A small multi-label image tagger, trained from scratch.
Model: 9.73M parameters, depths [3, 3, 3].
Training: adamw at rate 0.0033, batches of 192.
Rows from block 6, named by matrix and row number. Rows with one number belong to one channel. Each number is 50 + 10 x the weight over its row's rms, rounded and kept within 0 to 99. All counts start at 0.
# convs0: first 3x3 conv, stride 2 (model.blocks.6.convs.0.weight, 384x192x3x3), inputs 12-23, a 3x3 kernel for each
# convs1: second 3x3 conv (model.blocks.6.convs.1.weight, 384x384x3x3, transposed), outputs 12-23, a 3x3 kernel for each
convs0.289:54 64 60 63 64 64 53 60 56 62 58 61 70 66 69 68 64 68 62 58 56 55 53 47 50 45 37 59 51 51 61 54 54 56 49 51 54 48 54 58 54 58 59 56 58 45 42 41 58 60 56 55 55 54 39 45 47 43 49 45 38 44 45 43 49 54 38 46 45 46 50 55 61 66 65 55 66 62 47 57 60 62 68 64 53 76 64 58 69 67 53 53 49 57 54 47 60 54 47 43 47 42 53 56 52 55 58 54
convs1.289:53 49 49 51 47 46 52 49 48 50 56 56 53 59 58 57 61 61 59 42 60 40 24 37 64 40 52 51 42 43 48 38 40 51 41 44 42 38 43 42 36 37 46 41 42 46 45 46 49 49 47 48 50 49 68 58 62 61 51 52 65 55 53 62 62 59 73 72 66 76 73 65 64 42 47 45 24 27 63 35 38 46 50 42 48 51 43 48 51 46 57 55 52 54 53 48 50 49 45 51 54 49 52 55 50 45 51 50
convs0.290:49 50 50 55 45 58 54 57 59 52 56 58 62 67 69 59 63 66 59 55 67 61 59 68 65 57 66 43 47 41 45 52 44 46 53 47 58 51 52 51 46 46 50 43 46 51 56 50 44 51 43 49 55 49 58 49 54 54 46 49 44 33 38 64 60 69 54 52 55 63 56 66 53 63 65 57 63 67 62 67 69 45 48 51 52 52 53 42 52 47 46 40 37 44 36 35 39 33 32 63 57 55 63 56 53 62 52 49
convs1.290:40 39 40 41 42 44 43 45 48 45 52 54 49 54 55 53 57 59 55 48 51 50 43 46 55 52 52 52 55 46 62 71 63 64 74 66 49 46 45 47 44 41 55 50 43 50 56 58 55 59 64 65 71 79 55 50 51 48 40 42 46 41 44 65 61 63 57 53 57 57 56 61 44 51 52 43 48 50 39 42 48 40 39 44 39 38 45 47 46 53 50 54 49 46 49 46 49 50 49 69 67 69 55 53 58 51 48 54
convs0.291:55 48 52 53 45 54 57 55 57 52 50 51 53 59 58 55 57 59 60 55 66 59 57 65 63 55 63 46 47 46 47 48 46 49 54 50 49 52 53 44 47 49 47 47 50 62 67 58 54 56 46 62 62 58 52 46 49 53 45 48 44 33 39 55 54 70 56 56 66 59 58 70 56 61 63 66 69 76 70 69 76 48 50 56 56 52 55 42 51 49 48 40 43 43 39 41 40 38 38 63 59 54 59 54 48 58 49 46
convs1.291:33 34 39 39 43 47 41 44 50 38 42 45 39 42 43 44 46 49 45 53 53 45 59 52 47 53 51 45 48 41 56 64 57 55 65 58 44 39 37 46 44 41 50 43 37 45 48 52 48 51 58 55 60 72 42 44 44 45 48 44 42 43 43 54 53 58 46 46 52 48 51 59 28 41 46 33 47 52 29 34 45 38 34 43 35 32 43 44 41 50 40 43 44 34 36 40 37 38 46 61 57 60 48 44 50 46 40 48
convs0.292:55 54 56 56 56 60 53 56 57 45 46 49 48 54 57 53 57 60 37 37 36 33 34 33 35 35 33 52 59 56 52 59 54 51 58 53 46 46 44 40 39 36 41 41 41 46 58 49 51 58 49 48 57 53 48 45 46 47 41 43 44 38 41 46 36 53 48 38 53 54 42 57 48 49 47 42 42 45 52 49 53 61 67 65 63 69 63 62 64 66 60 53 57 52 56 55 55 55 57 53 45 48 58 51 49 57 48 50
convs1.292:48 54 52 48 54 51 50 56 54 30 36 35 33 37 34 38 41 38 36 38 43 38 46 43 46 45 46 53 61 55 59 71 65 57 70 66 54 55 58 53 57 57 58 59 57 41 50 51 48 54 57 52 58 63 23 27 29 25 29 27 25 25 25 56 52 53 53 48 50 55 52 54 22 34 32 27 43 41 15 27 29 44 40 46 37 35 42 45 42 49 40 51 52 36 46 49 40 47 52 56 57 61 56 51 56 54 50 56
convs0.293:45 43 36 51 43 46 53 47 51 47 47 51 54 54 60 46 48 56 60 73 79 66 76 81 65 77 85 46 48 44 45 53 47 48 54 49 58 50 39 54 48 38 61 56 48 47 62 58 41 57 57 52 64 57 58 52 40 53 47 38 54 49 41 66 62 52 56 47 45 67 58 50 52 58 56 51 49 54 50 49 47 33 40 36 45 36 52 35 40 39 38 33 34 33 31 28 34 29 27 61 59 46 62 57 41 60 57 41
convs1.293:44 44 46 48 49 53 45 49 53 58 62 62 61 61 59 62 60 58 66 62 61 67 58 61 54 52 52 53 52 49 61 67 67 60 66 65 75 77 72 58 61 60 50 54 49 57 58 52 61 55 51 58 56 56 79 73 71 77 68 68 70 63 64 58 56 58 52 49 55 50 48 53 55 66 55 56 62 52 42 49 43 41 38 45 43 40 46 52 48 54 49 48 37 44 43 32 37 39 30 60 55 55 59 53 54 65 61 62
convs0.294:45 35 36 43 29 42 49 42 49 46 47 50 48 50 57 54 56 63 48 56 62 46 55 59 51 55 63 50 48 46 54 55 50 54 54 51 53 54 41 48 54 36 49 53 42 44 54 48 42 55 52 46 53 50 44 46 32 43 42 32 36 36 22 56 56 47 47 45 47 57 55 49 37 43 41 39 40 44 40 43 44 52 50 56 46 51 52 46 51 50 49 45 43 43 44 41 42 40 39 64 60 54 59 54 41 57 47 37
convs1.294:46 50 49 50 56 57 49 56 59 43 44 45 46 45 44 52 49 49 51 54 47 54 56 52 53 58 54 33 39 38 42 55 55 42 55 54 53 59 54 49 57 54 42 51 46 41 38 35 47 42 42 52 50 55 43 44 40 47 45 40 43 42 38 58 52 57 49 46 54 46 46 55 35 50 38 41 51 40 34 42 36 43 39 45 40 36 42 48 43 49 44 45 41 38 35 34 36 37 40 62 59 63 60 49 56 63 50 58
convs0.295:57 43 47 47 48 44 47 43 42 45 49 49 48 52 59 44 49 54 57 69 68 62 74 75 62 74 79 48 50 47 42 51 42 46 51 47 38 42 30 36 43 34 48 54 47 51 59 50 54 59 56 58 64 56 47 46 33 50 41 35 63 58 47 51 58 51 60 56 58 58 63 56 44 48 48 52 41 58 44 44 51 50 43 40 41 34 44 45 42 34 38 33 40 29 29 30 33 32 29 49 38 37 47 40 32 66 59 55
convs1.295:40 39 41 43 42 44 50 49 54 59 58 61 56 52 54 53 47 50 49 50 51 58 59 60 47 47 47 39 37 40 41 45 50 37 38 45 67 71 69 58 63 68 52 56 59 41 40 43 47 39 40 52 42 42 52 58 57 59 63 65 52 53 56 57 53 59 48 44 54 43 39 50 45 56 57 48 58 59 38 46 44 58 45 55 49 40 50 59 52 60 45 50 46 43 48 42 48 55 47 57 48 55 58 46 50 68 54 57
convs0.296:56 58 57 57 55 60 52 59 55 49 49 52 50 56 61 55 61 64 44 44 43 39 39 40 45 42 42 51 56 52 50 56 50 51 58 51 49 49 46 44 44 39 47 46 45 52 62 54 55 60 54 57 62 60 47 46 46 48 44 44 43 41 40 52 43 57 56 46 59 60 51 62 44 50 46 43 49 51 54 55 59 59 65 63 59 64 61 57 60 60 64 56 61 56 58 59 57 59 60 54 47 45 56 50 45 56 48 45
convs1.296:48 55 53 47 55 52 50 58 57 26 32 31 26 31 29 32 36 36 43 39 42 42 48 39 50 44 41 47 54 49 50 60 55 50 61 57 51 52 54 49 54 54 54 57 54 43 51 52 49 56 59 54 62 68 24 27 29 26 30 27 25 25 24 56 52 52 55 51 52 57 56 57 19 29 27 23 38 37 13 24 29 42 42 46 37 37 43 45 44 49 45 51 50 39 44 47 43 47 51 57 57 60 52 48 54 48 47 54
convs0.297:55 47 57 45 43 45 44 43 46 42 43 44 52 55 54 51 52 51 48 52 55 58 58 62 53 53 54 50 46 56 51 46 55 50 48 54 49 53 48 51 55 49 51 57 50 40 36 50 38 36 47 42 38 52 43 33 32 35 28 26 39 30 32 54 53 49 49 55 51 51 52 55 50 45 43 42 37 35 37 35 36 34 43 50 34 56 44 44 57 47 56 49 48 49 47 43 50 46 40 26 25 25 26 23 23 25 21 27
convs1.297:51 52 53 53 54 54 54 55 56 40 44 43 41 44 42 43 45 43 39 42 45 35 36 42 39 33 38 48 45 43 53 51 48 54 50 48 58 54 51 47 43 41 47 42 37 45 41 42 45 41 43 50 45 47 58 52 54 59 50 51 54 46 47 42 42 42 47 48 46 44 43 42 41 45 52 39 40 47 35 32 43 43 47 45 45 48 46 43 46 43 53 50 46 50 45 45 48 42 44 50 64 51 57 69 54 54 63 49
convs0.298:59 55 57 46 59 49 51 51 54 62 69 67 68 75 75 63 69 69 51 58 51 58 65 60 54 60 57 48 47 45 48 53 50 48 52 50 41 43 37 39 47 39 44 49 44 46 42 45 46 45 45 47 42 45 51 36 37 44 31 31 50 34 36 54 53 52 51 46 45 54 50 49 50 47 49 50 42 49 52 50 52 41 38 42 40 37 38 40 42 38 45 38 37 37 29 32 36 32 31 33 24 34 37 31 35 39 30 38
convs1.298:49 47 53 51 48 52 56 53 58 53 54 55 52 52 51 52 50 51 47 51 51 50 56 54 43 45 41 48 44 39 54 53 48 54 53 50 51 47 50 41 37 44 38 32 36 45 49 54 48 46 48 49 46 45 53 52 59 51 50 57 43 39 47 60 58 63 55 52 57 50 48 52 43 57 65 44 58 63 35 45 51 53 49 52 48 46 49 52 50 54 55 63 62 54 61 60 53 59 57 48 46 48 51 48 47 57 53 50
convs0.299:46 42 41 44 41 47 43 49 46 51 42 43 39 40 40 44 42 45 46 49 50 53 57 61 63 64 68 53 55 60 47 53 54 48 53 56 47 50 54 51 50 57 52 54 56 51 59 49 56 55 45 52 57 52 49 50 46 50 47 45 51 49 47 53 48 49 62 56 55 55 54 55 52 54 52 62 59 59 52 48 47 56 58 44 58 46 51 46 52 47 49 46 56 42 49 52 40 44 47 47 47 47 40 47 48 59 63 64
convs1.299:46 49 49 47 51 52 43 46 50 66 67 67 65 66 65 64 65 64 45 49 42 52 63 53 44 53 51 33 36 33 40 45 42 31 33 30 78 71 64 69 66 56 63 61 50 42 41 43 47 46 51 49 48 55 53 54 48 57 64 59 58 61 62 34 33 35 35 35 37 42 41 43 46 49 46 50 58 58 36 48 52 56 51 58 56 53 61 67 65 70 34 34 36 38 35 37 48 43 45 66 53 64 61 53 63 64 57 66
convs0.300:49 44 52 44 47 44 49 45 53 59 64 63 68 72 72 64 68 68 53 59 56 62 68 68 59 66 66 53 53 49 55 57 54 54 57 56 48 44 32 44 46 35 47 48 39 47 42 46 40 40 40 45 40 44 53 40 40 49 35 33 53 39 38 54 50 49 49 48 44 49 47 47 52 47 45 57 48 47 50 50 46 38 40 46 39 45 42 40 50 45 54 49 49 43 40 39 41 38 38 36 36 37 36 34 36 36 34 38
convs1.300:53 53 59 51 51 58 53 54 61 55 60 61 55 59 59 56 58 58 45 45 47 48 51 49 48 46 41 58 56 53 66 65 62 66 65 63 45 38 42 34 26 33 34 26 30 49 51 54 51 51 53 54 53 56 51 46 53 48 42 47 43 38 43 52 53 56 50 49 52 45 44 48 44 58 63 46 60 62 40 48 52 55 55 55 54 54 55 54 54 56 59 67 64 55 62 60 52 56 54 38 44 41 43 48 44 45 47 41
convs0.301:46 49 50 48 50 51 48 52 51 40 44 46 44 49 50 46 50 51 39 48 49 36 46 49 43 49 48 48 50 49 51 60 54 50 57 55 43 40 44 41 37 40 40 37 43 35 43 35 42 50 41 38 49 42 62 52 54 52 42 45 50 37 42 53 46 56 50 44 51 57 46 55 49 49 51 41 41 44 48 45 50 51 56 48 55 52 52 52 55 53 55 52 52 47 47 46 48 47 49 62 55 61 66 59 62 64 57 62
convs1.301:47 46 50 51 51 52 54 55 55 55 61 62 55 57 55 60 59 56 51 43 50 46 49 56 43 47 56 55 55 49 62 67 62 64 70 64 62 58 62 56 53 53 61 56 51 54 59 63 57 57 63 59 60 66 38 40 47 32 34 39 29 30 35 53 50 53 48 43 46 51 45 48 38 41 41 30 40 42 17 25 27 50 46 53 42 39 47 51 46 55 49 56 61 46 53 58 48 53 55 57 52 54 47 41 46 48 45 51
convs0.302:54 45 51 51 48 54 50 51 48 48 39 41 42 47 46 47 47 51 72 69 70 72 68 74 74 68 70 56 56 59 53 58 54 55 60 56 35 44 48 39 41 47 46 50 53 65 71 54 67 66 51 69 73 61 46 41 39 52 42 44 50 43 45 39 40 49 53 52 63 51 54 64 40 44 45 48 49 57 46 45 52 53 52 49 62 50 54 46 54 48 42 35 47 34 38 41 36 41 36 55 50 50 56 53 52 66 62 63
convs1.302:38 42 46 43 49 52 44 47 53 44 44 48 45 44 46 49 48 49 27 41 42 39 62 52 34 45 43 43 48 49 52 59 57 42 47 48 48 44 46 54 54 55 53 48 50 24 24 33 29 30 39 34 37 50 30 35 36 44 55 51 45 49 51 53 53 60 46 46 55 42 45 53 28 40 53 38 53 61 33 40 53 49 40 49 46 40 53 59 55 65 40 40 46 36 33 38 44 42 51 63 53 61 53 43 49 58 48 58
convs0.303:59 52 55 56 51 54 57 58 56 41 41 44 48 54 54 49 51 55 57 56 65 58 57 64 63 56 63 46 50 47 49 59 50 48 58 52 47 41 49 42 36 43 44 36 45 48 58 45 52 59 44 48 57 48 62 48 56 53 38 47 47 27 40 62 60 75 59 58 66 64 57 71 54 54 61 51 52 58 59 55 62 48 53 50 60 54 57 46 55 49 47 44 44 37 35 35 38 36 36 69 63 66 66 58 58 68 56 59
convs1.303:30 29 35 34 34 39 37 38 43 43 49 51 45 50 50 50 52 52 51 51 56 42 46 48 45 43 44 58 58 49 64 70 62 68 76 67 50 45 50 47 44 46 52 44 41 56 62 68 59 60 68 65 67 77 51 53 57 46 45 45 42 39 41 72 69 72 63 59 64 64 62 67 35 42 51 28 39 47 21 24 34 47 44 51 41 38 48 48 45 53 48 53 54 38 43 46 41 42 47 58 55 59 44 45 52 44 44 53
convs0.304:67 54 53 53 50 49 56 52 49 49 45 51 51 57 60 49 50 58 67 71 76 82 81 87 76 71 75 52 53 50 48 58 49 47 55 50 37 35 35 35 31 31 45 37 39 55 60 52 58 61 55 52 59 57 60 49 44 57 41 41 61 45 44 61 58 56 68 59 58 70 62 59 53 51 53 62 52 62 55 49 56 39 47 31 50 41 44 45 50 32 32 24 27 19 23 16 22 23 17 64 53 52 60 53 47 67 59 61
convs1.304:33 31 35 35 34 37 34 33 38 56 57 61 57 56 59 61 58 60 40 51 52 46 60 53 38 43 38 43 44 43 55 63 61 52 57 57 69 68 70 61 62 67 58 54 56 36 40 47 38 36 41 37 35 43 64 66 63 69 74 68 61 58 56 63 60 66 57 54 59 52 50 55 36 53 62 48 66 69 33 44 49 45 38 46 42 39 47 49 47 53 45 55 48 40 48 39 39 41 38 59 52 62 51 47 57 63 60 69
convs0.305:56 54 53 52 51 55 54 58 60 49 49 50 52 55 57 52 51 56 74 70 83 74 73 83 77 69 79 48 47 46 48 51 49 46 51 49 46 47 47 40 43 43 45 45 46 64 68 60 54 58 51 56 59 58 56 45 51 59 45 50 50 34 42 59 60 69 59 59 64 63 62 68 48 50 58 58 58 69 64 61 70 50 48 45 57 48 48 44 50 44 45 43 44 41 39 40 38 39 37 63 58 55 55 48 45 56 47 46
convs1.305:40 37 42 43 43 48 46 46 52 39 40 44 40 42 45 46 47 51 53 64 59 50 65 56 52 56 48 39 41 35 47 57 50 47 59 53 37 33 35 40 39 41 46 40 38 47 50 56 45 48 55 47 50 62 46 53 56 49 58 56 44 49 50 65 65 69 59 60 66 57 61 68 34 52 60 36 55 60 35 41 49 43 36 45 38 34 45 47 43 52 38 43 47 27 30 37 30 29 40 62 56 67 48 42 54 50 42 54
convs0.306:36 34 35 43 37 42 46 47 50 49 53 53 57 61 58 56 60 59 57 57 70 61 63 70 63 60 69 45 48 43 52 58 50 52 60 51 52 43 50 45 38 41 43 34 41 56 61 55 49 57 49 54 60 53 62 53 53 51 43 44 40 29 33 67 65 71 57 53 58 59 52 59 59 62 62 61 62 63 58 55 56 47 50 53 60 50 60 52 54 58 49 47 41 45 38 35 42 35 34 67 68 61 64 60 54 61 55 50
convs1.306:45 41 44 46 45 49 45 44 50 40 46 49 43 47 49 48 51 53 59 55 54 50 50 50 54 56 54 41 38 30 46 50 45 55 59 52 52 46 41 47 44 37 49 43 32 56 57 59 56 54 59 56 56 66 59 57 58 52 48 49 52 50 50 52 53 56 48 47 51 50 51 56 50 55 58 40 44 50 39 34 42 47 45 50 44 42 48 50 47 54 47 50 48 38 36 38 36 30 35 60 55 61 43 41 49 41 39 48
convs0.307:47 48 51 48 44 53 48 53 55 49 53 53 52 57 59 53 57 57 58 54 62 52 52 60 57 50 55 43 46 43 47 54 47 42 51 46 48 43 49 43 40 45 44 38 46 54 60 53 60 66 55 55 64 56 54 47 52 52 43 47 44 33 38 58 54 68 54 51 60 61 54 66 42 45 49 46 44 50 49 46 50 47 55 46 57 55 50 46 55 39 46 46 43 40 38 38 40 40 39 71 67 64 72 68 63 67 61 58
convs1.307:39 36 40 39 36 39 43 42 46 49 55 58 50 54 56 52 55 57 52 52 54 47 46 48 51 51 51 52 56 45 63 73 62 66 79 69 50 43 49 50 43 47 58 49 49 50 58 66 49 53 63 56 61 72 46 44 49 38 33 38 33 30 36 68 64 67 55 50 55 52 50 56 34 46 52 32 44 53 23 32 43 42 35 44 36 30 39 41 34 42 43 53 53 36 44 46 44 47 47 59 66 73 52 57 63 53 53 57
convs0.308:55 54 62 60 55 67 52 56 57 46 41 44 43 44 54 51 53 58 31 34 41 28 34 44 36 36 45 51 55 54 50 53 49 53 59 52 52 57 43 53 55 42 55 56 47 58 70 74 56 58 63 66 73 82 56 58 45 54 51 42 51 52 44 45 42 43 55 42 50 56 50 55 43 50 41 48 53 54 55 59 63 62 68 62 64 52 52 70 60 56 64 60 69 60 72 73 54 70 72 55 52 47 55 53 45 56 55 49
convs1.308:41 56 51 43 60 57 44 60 59 36 37 34 38 38 33 43 44 40 38 39 33 46 65 43 49 50 42 42 47 43 46 58 49 44 56 49 55 60 51 53 65 54 50 63 55 48 59 57 50 62 66 50 60 66 25 32 24 33 46 34 36 42 38 42 38 39 44 42 44 48 47 50 32 45 33 38 61 51 28 48 45 45 45 49 47 46 49 53 52 52 40 43 40 42 40 45 47 44 51 50 53 64 50 48 60 45 45 53
convs0.309:41 46 47 45 52 47 45 50 48 51 56 56 55 60 60 53 59 57 46 51 50 42 48 48 47 52 49 50 53 51 50 58 53 54 60 56 45 41 42 40 35 37 41 38 42 39 44 37 41 46 38 40 48 43 60 53 56 53 46 49 52 43 49 55 36 54 52 37 50 54 37 54 49 49 53 44 41 47 46 43 50 55 57 56 54 57 57 57 55 60 55 49 50 49 47 47 51 45 47 53 44 51 58 53 54 59 52 56
convs1.309:51 50 53 54 53 55 58 57 58 52 58 59 53 57 55 56 59 57 46 38 47 45 39 53 45 46 55 60 61 56 68 72 68 67 72 69 70 65 67 62 56 58 70 62 58 45 51 54 50 50 54 57 59 64 40 38 45 35 29 37 34 30 38 43 39 40 37 31 34 40 32 35 33 33 36 26 30 38 18 22 30 50 45 50 42 38 44 49 44 50 48 56 53 48 56 54 50 60 57 49 47 50 42 39 41 45 44 48
convs0.310:60 54 55 45 56 44 50 48 49 60 66 65 66 73 73 61 67 67 52 59 53 61 66 62 58 61 57 48 47 45 47 52 48 46 51 47 42 44 39 39 45 38 44 45 40 50 44 46 48 44 44 49 43 46 53 39 38 48 34 33 52 35 36 56 54 52 55 49 46 59 53 53 51 50 52 53 46 53 54 53 55 42 41 41 41 38 37 40 44 36 45 37 38 36 30 32 37 35 31 37 29 39 40 36 42 47 39 48
convs1.310:42 40 47 44 43 47 51 49 55 51 52 54 49 49 50 50 48 50 45 52 49 51 64 55 44 48 42 47 44 40 56 56 51 55 56 53 48 43 45 40 37 42 39 33 36 42 49 55 45 45 50 47 45 47 50 51 56 50 52 56 41 39 45 60 59 64 55 54 59 50 49 54 39 56 64 42 60 64 33 43 50 50 45 49 45 43 47 49 48 52 54 63 62 51 60 58 51 57 56 48 46 51 48 46 48 55 52 52
convs0.311:46 47 51 42 46 48 42 44 46 43 44 44 39 46 48 44 47 48 43 47 48 36 43 49 45 49 49 51 53 52 49 60 51 50 60 57 36 39 40 36 33 39 36 38 44 39 46 36 53 57 43 49 59 52 55 48 52 56 44 50 55 44 51 46 34 54 54 44 57 57 47 62 53 55 55 52 49 55 55 52 58 58 61 49 58 52 50 57 56 49 49 46 52 42 46 46 43 45 47 60 51 58 65 60 63 66 61 68
convs1.311:44 43 46 46 44 46 50 48 50 56 58 60 54 55 53 56 54 52 36 31 43 38 37 50 42 45 58 58 61 58 64 70 68 63 69 68 66 61 67 61 57 61 69 65 64 35 40 47 40 41 50 49 50 58 32 32 40 29 30 39 29 29 39 50 46 51 44 38 44 48 42 47 29 32 38 24 34 45 17 28 36 49 42 53 39 34 46 50 45 55 39 53 59 39 53 59 47 58 61 57 53 60 51 47 53 53 49 56
convs0.312:60 60 57 58 61 56 62 61 60 59 61 58 54 57 54 60 66 60 60 54 52 54 53 49 60 55 50 47 48 48 50 52 47 58 58 52 39 47 45 52 57 54 49 54 53 38 37 41 38 38 43 44 47 45 60 59 57 57 62 58 55 59 57 40 53 54 44 63 66 40 56 57 61 61 63 63 68 70 63 66 75 48 48 47 45 45 55 49 43 50 47 47 45 45 47 47 44 51 46 42 28 29 34 23 23 27 16 21
convs1.312:62 63 68 64 63 67 62 61 64 68 64 69 66 60 63 63 57 61 43 43 48 40 34 37 49 47 51 45 44 41 53 51 46 52 50 46 55 54 58 57 54 56 51 50 51 59 60 61 60 56 57 63 59 59 63 58 63 56 49 55 60 53 57 55 51 52 47 46 49 43 43 46 41 47 43 47 50 45 43 48 46 54 49 55 51 48 54 55 52 57 62 67 65 70 74 71 69 75 71 70 72 70 75 76 75 72 73 72
convs0.313:67 70 60 54 67 55 59 59 60 61 62 65 64 69 68 58 59 61 57 65 64 69 73 68 62 67 62 48 49 49 45 52 52 42 51 50 48 44 45 45 43 44 45 45 45 56 54 56 51 47 50 47 45 48 63 49 49 54 43 45 58 45 49 54 52 56 54 47 51 61 51 54 57 54 60 58 52 62 65 60 67 37 37 33 38 39 40 40 39 41 48 31 35 34 26 29 38 29 29 34 30 32 34 31 32 33 30 35
convs1.313:46 46 49 47 46 48 50 48 52 39 37 39 39 36 36 40 36 38 48 57 53 56 65 60 42 45 40 37 37 35 47 51 47 49 50 49 62 59 57 50 50 52 47 45 44 40 44 45 43 41 41 42 38 38 62 63 63 63 64 64 48 45 47 57 57 60 57 54 57 51 47 52 47 54 66 48 54 64 38 38 49 45 41 43 40 39 41 45 45 45 52 57 54 50 52 51 49 49 49 52 39 48 49 35 42 55 44 52
convs0.314:63 65 62 75 74 71 74 74 66 66 70 67 66 66 68 64 71 64 52 51 50 48 54 48 45 54 48 45 45 41 48 51 39 59 56 43 27 34 38 43 45 49 45 49 46 37 37 36 49 52 52 64 66 61 53 49 52 50 51 51 58 53 57 35 42 46 45 57 63 51 61 67 53 55 58 60 62 69 66 63 73 43 49 41 40 36 46 37 43 38 54 47 50 57 41 47 58 48 45 47 44 46 53 47 48 50 39 41
convs1.314:61 61 63 62 61 62 62 60 62 60 59 60 58 57 57 55 53 55 46 47 47 47 35 36 51 47 49 48 48 44 52 50 45 53 52 51 54 49 50 57 52 51 55 51 49 53 59 62 58 59 60 61 64 64 58 54 59 52 46 53 56 53 60 51 49 52 47 45 49 44 43 47 55 57 53 54 48 47 50 50 54 52 49 53 52 50 53 54 51 55 54 53 54 58 57 57 58 59 59 62 63 63 65 64 62 61 61 59
convs0.315:59 49 51 47 36 45 49 46 48 52 53 53 56 58 61 60 60 64 47 49 48 50 52 52 51 49 47 53 48 53 54 49 54 52 48 52 41 49 46 42 55 46 42 50 48 42 51 49 39 49 47 39 46 50 46 46 38 43 43 36 36 35 28 51 52 56 44 47 54 56 56 59 38 38 38 27 25 28 34 33 32 60 61 64 46 65 53 50 66 60 54 48 46 47 47 46 47 44 43 56 49 47 52 47 41 54 46 43
convs1.315:42 47 47 42 48 47 46 51 51 35 35 33 40 40 36 46 44 41 36 46 41 35 49 44 44 49 45 29 36 33 36 48 44 38 51 46 48 53 53 49 54 54 47 50 46 38 39 38 34 37 39 42 45 50 38 36 34 39 37 33 37 33 31 55 48 51 46 41 44 45 41 44 24 38 41 31 41 44 29 35 42 41 39 41 38 37 39 40 38 40 44 50 50 39 41 45 39 44 50 56 54 61 57 50 57 55 48 57
convs0.316:41 42 43 47 43 44 58 46 42 53 47 47 53 50 47 49 50 45 56 51 52 52 46 48 59 52 49 48 52 51 46 44 45 48 48 48 59 50 57 47 44 45 46 44 43 44 47 43 48 45 41 44 46 40 37 48 51 42 58 61 40 58 61 34 42 44 50 55 58 47 52 49 52 49 45 53 44 40 62 55 54 67 52 54 69 56 46 48 36 48 38 47 53 53 67 77 60 71 77 26 34 44 39 47 52 39 47 52
convs1.316:46 50 49 49 53 52 46 52 50 59 57 60 63 60 63 66 62 64 44 48 43 46 62 44 41 41 41 48 50 57 42 42 47 44 41 48 30 34 40 36 39 44 34 34 42 42 45 48 42 45 46 34 40 37 51 52 52 55 56 53 49 47 47 51 51 51 51 50 51 46 45 45 50 54 55 50 56 54 50 50 50 46 42 45 44 39 43 46 40 45 40 41 40 41 47 43 39 44 41 32 36 39 35 38 44 45 46 54
convs0.317:49 48 48 42 37 36 46 37 35 49 45 49 48 42 43 53 44 47 50 43 50 53 45 49 53 44 45 54 50 54 55 50 54 46 43 47 33 40 40 37 45 40 35 42 39 49 51 55 49 51 53 39 42 48 38 32 35 32 30 30 33 33 33 32 35 32 26 33 29 26 30 29 47 44 43 42 40 36 48 48 45 42 46 41 33 53 43 42 49 48 53 50 51 50 49 49 52 49 51 24 21 27 19 17 19 20 17 20
convs1.317:61 59 57 58 57 55 57 56 54 41 38 36 44 42 39 46 46 44 45 54 52 42 42 51 47 48 53 41 46 44 45 50 49 44 52 52 47 48 55 51 51 55 52 51 53 46 47 44 36 38 36 34 35 34 58 60 58 57 59 57 58 57 56 48 52 50 51 56 54 49 53 53 38 40 46 31 28 37 38 33 42 36 33 33 34 33 32 36 36 34 56 59 55 51 50 46 51 47 45 42 43 48 47 45 49 46 47 49
convs0.318:59 56 55 62 61 63 55 63 59 49 47 51 57 57 60 54 52 56 61 61 71 66 67 73 62 57 66 44 48 44 47 54 46 46 55 46 47 45 48 41 37 42 47 42 47 69 70 60 55 57 49 62 68 58 56 45 46 49 36 41 50 35 40 60 64 69 62 59 65 60 59 69 49 52 58 59 55 66 51 50 58 40 46 37 55 43 46 38 49 37 45 41 41 36 34 32 40 37 36 67 64 59 65 58 56 69 65 61
convs1.318:42 39 43 43 42 45 47 46 51 44 47 51 48 51 53 56 58 59 52 53 53 52 59 52 55 56 50 43 42 39 48 54 51 54 60 58 46 41 41 48 47 46 56 52 47 47 56 62 47 50 56 52 54 62 46 53 54 49 55 52 48 50 47 61 67 70 57 63 67 54 61 65 43 55 62 40 51 58 39 39 46 39 39 45 38 41 48 44 46 53 46 48 50 41 40 43 43 39 43 66 60 69 48 42 54 48 41 52
convs0.319:67 54 53 63 53 59 64 59 53 40 37 40 40 44 50 43 44 52 35 44 47 40 49 58 43 49 57 42 43 46 40 44 40 47 52 47 44 51 37 45 47 39 55 59 53 54 66 56 50 56 48 66 80 68 48 48 34 49 41 34 55 53 44 33 40 31 48 46 44 52 56 51 55 59 55 66 55 67 55 54 60 50 54 53 45 41 46 44 47 40 46 33 48 36 41 41 39 41 40 57 51 50 58 55 48 65 63 59
convs1.319:39 43 45 48 55 56 49 56 60 53 53 54 50 48 47 52 49 49 42 40 45 56 66 61 48 59 62 41 44 48 49 59 63 42 49 56 59 60 56 59 64 62 55 60 56 32 36 37 43 43 46 55 56 61 37 43 38 48 58 50 47 53 52 47 46 53 38 40 51 39 42 53 38 50 39 47 61 52 40 51 46 49 41 54 48 43 57 63 59 70 34 36 35 38 41 35 43 51 48 66 54 61 60 44 50 61 47 54
convs0.320:58 46 45 57 55 55 54 57 53 63 67 73 60 71 70 61 68 70 52 53 49 54 51 45 46 43 41 47 57 59 42 47 51 40 48 47 43 39 43 38 26 37 34 31 38 54 57 54 47 42 46 41 43 44 53 49 43 54 48 48 57 49 46 54 47 46 56 48 55 58 50 55 47 53 53 53 64 67 61 65 70 65 60 60 65 63 63 61 64 61 68 49 51 47 48 40 48 50 43 35 36 27 30 33 24 29 27 17
convs1.320:47 51 53 51 54 53 56 56 56 42 39 43 40 37 40 43 40 43 48 51 48 64 88 70 57 65 61 58 57 62 55 55 58 55 54 56 69 72 59 74 83 67 65 72 60 57 56 60 53 52 57 54 52 58 47 52 49 55 66 56 47 51 47 61 59 61 60 61 62 59 59 60 49 43 53 41 41 47 45 40 49 54 52 54 51 49 53 53 51 55 50 46 49 45 44 45 51 46 49 62 49 56 46 36 44 49 37 51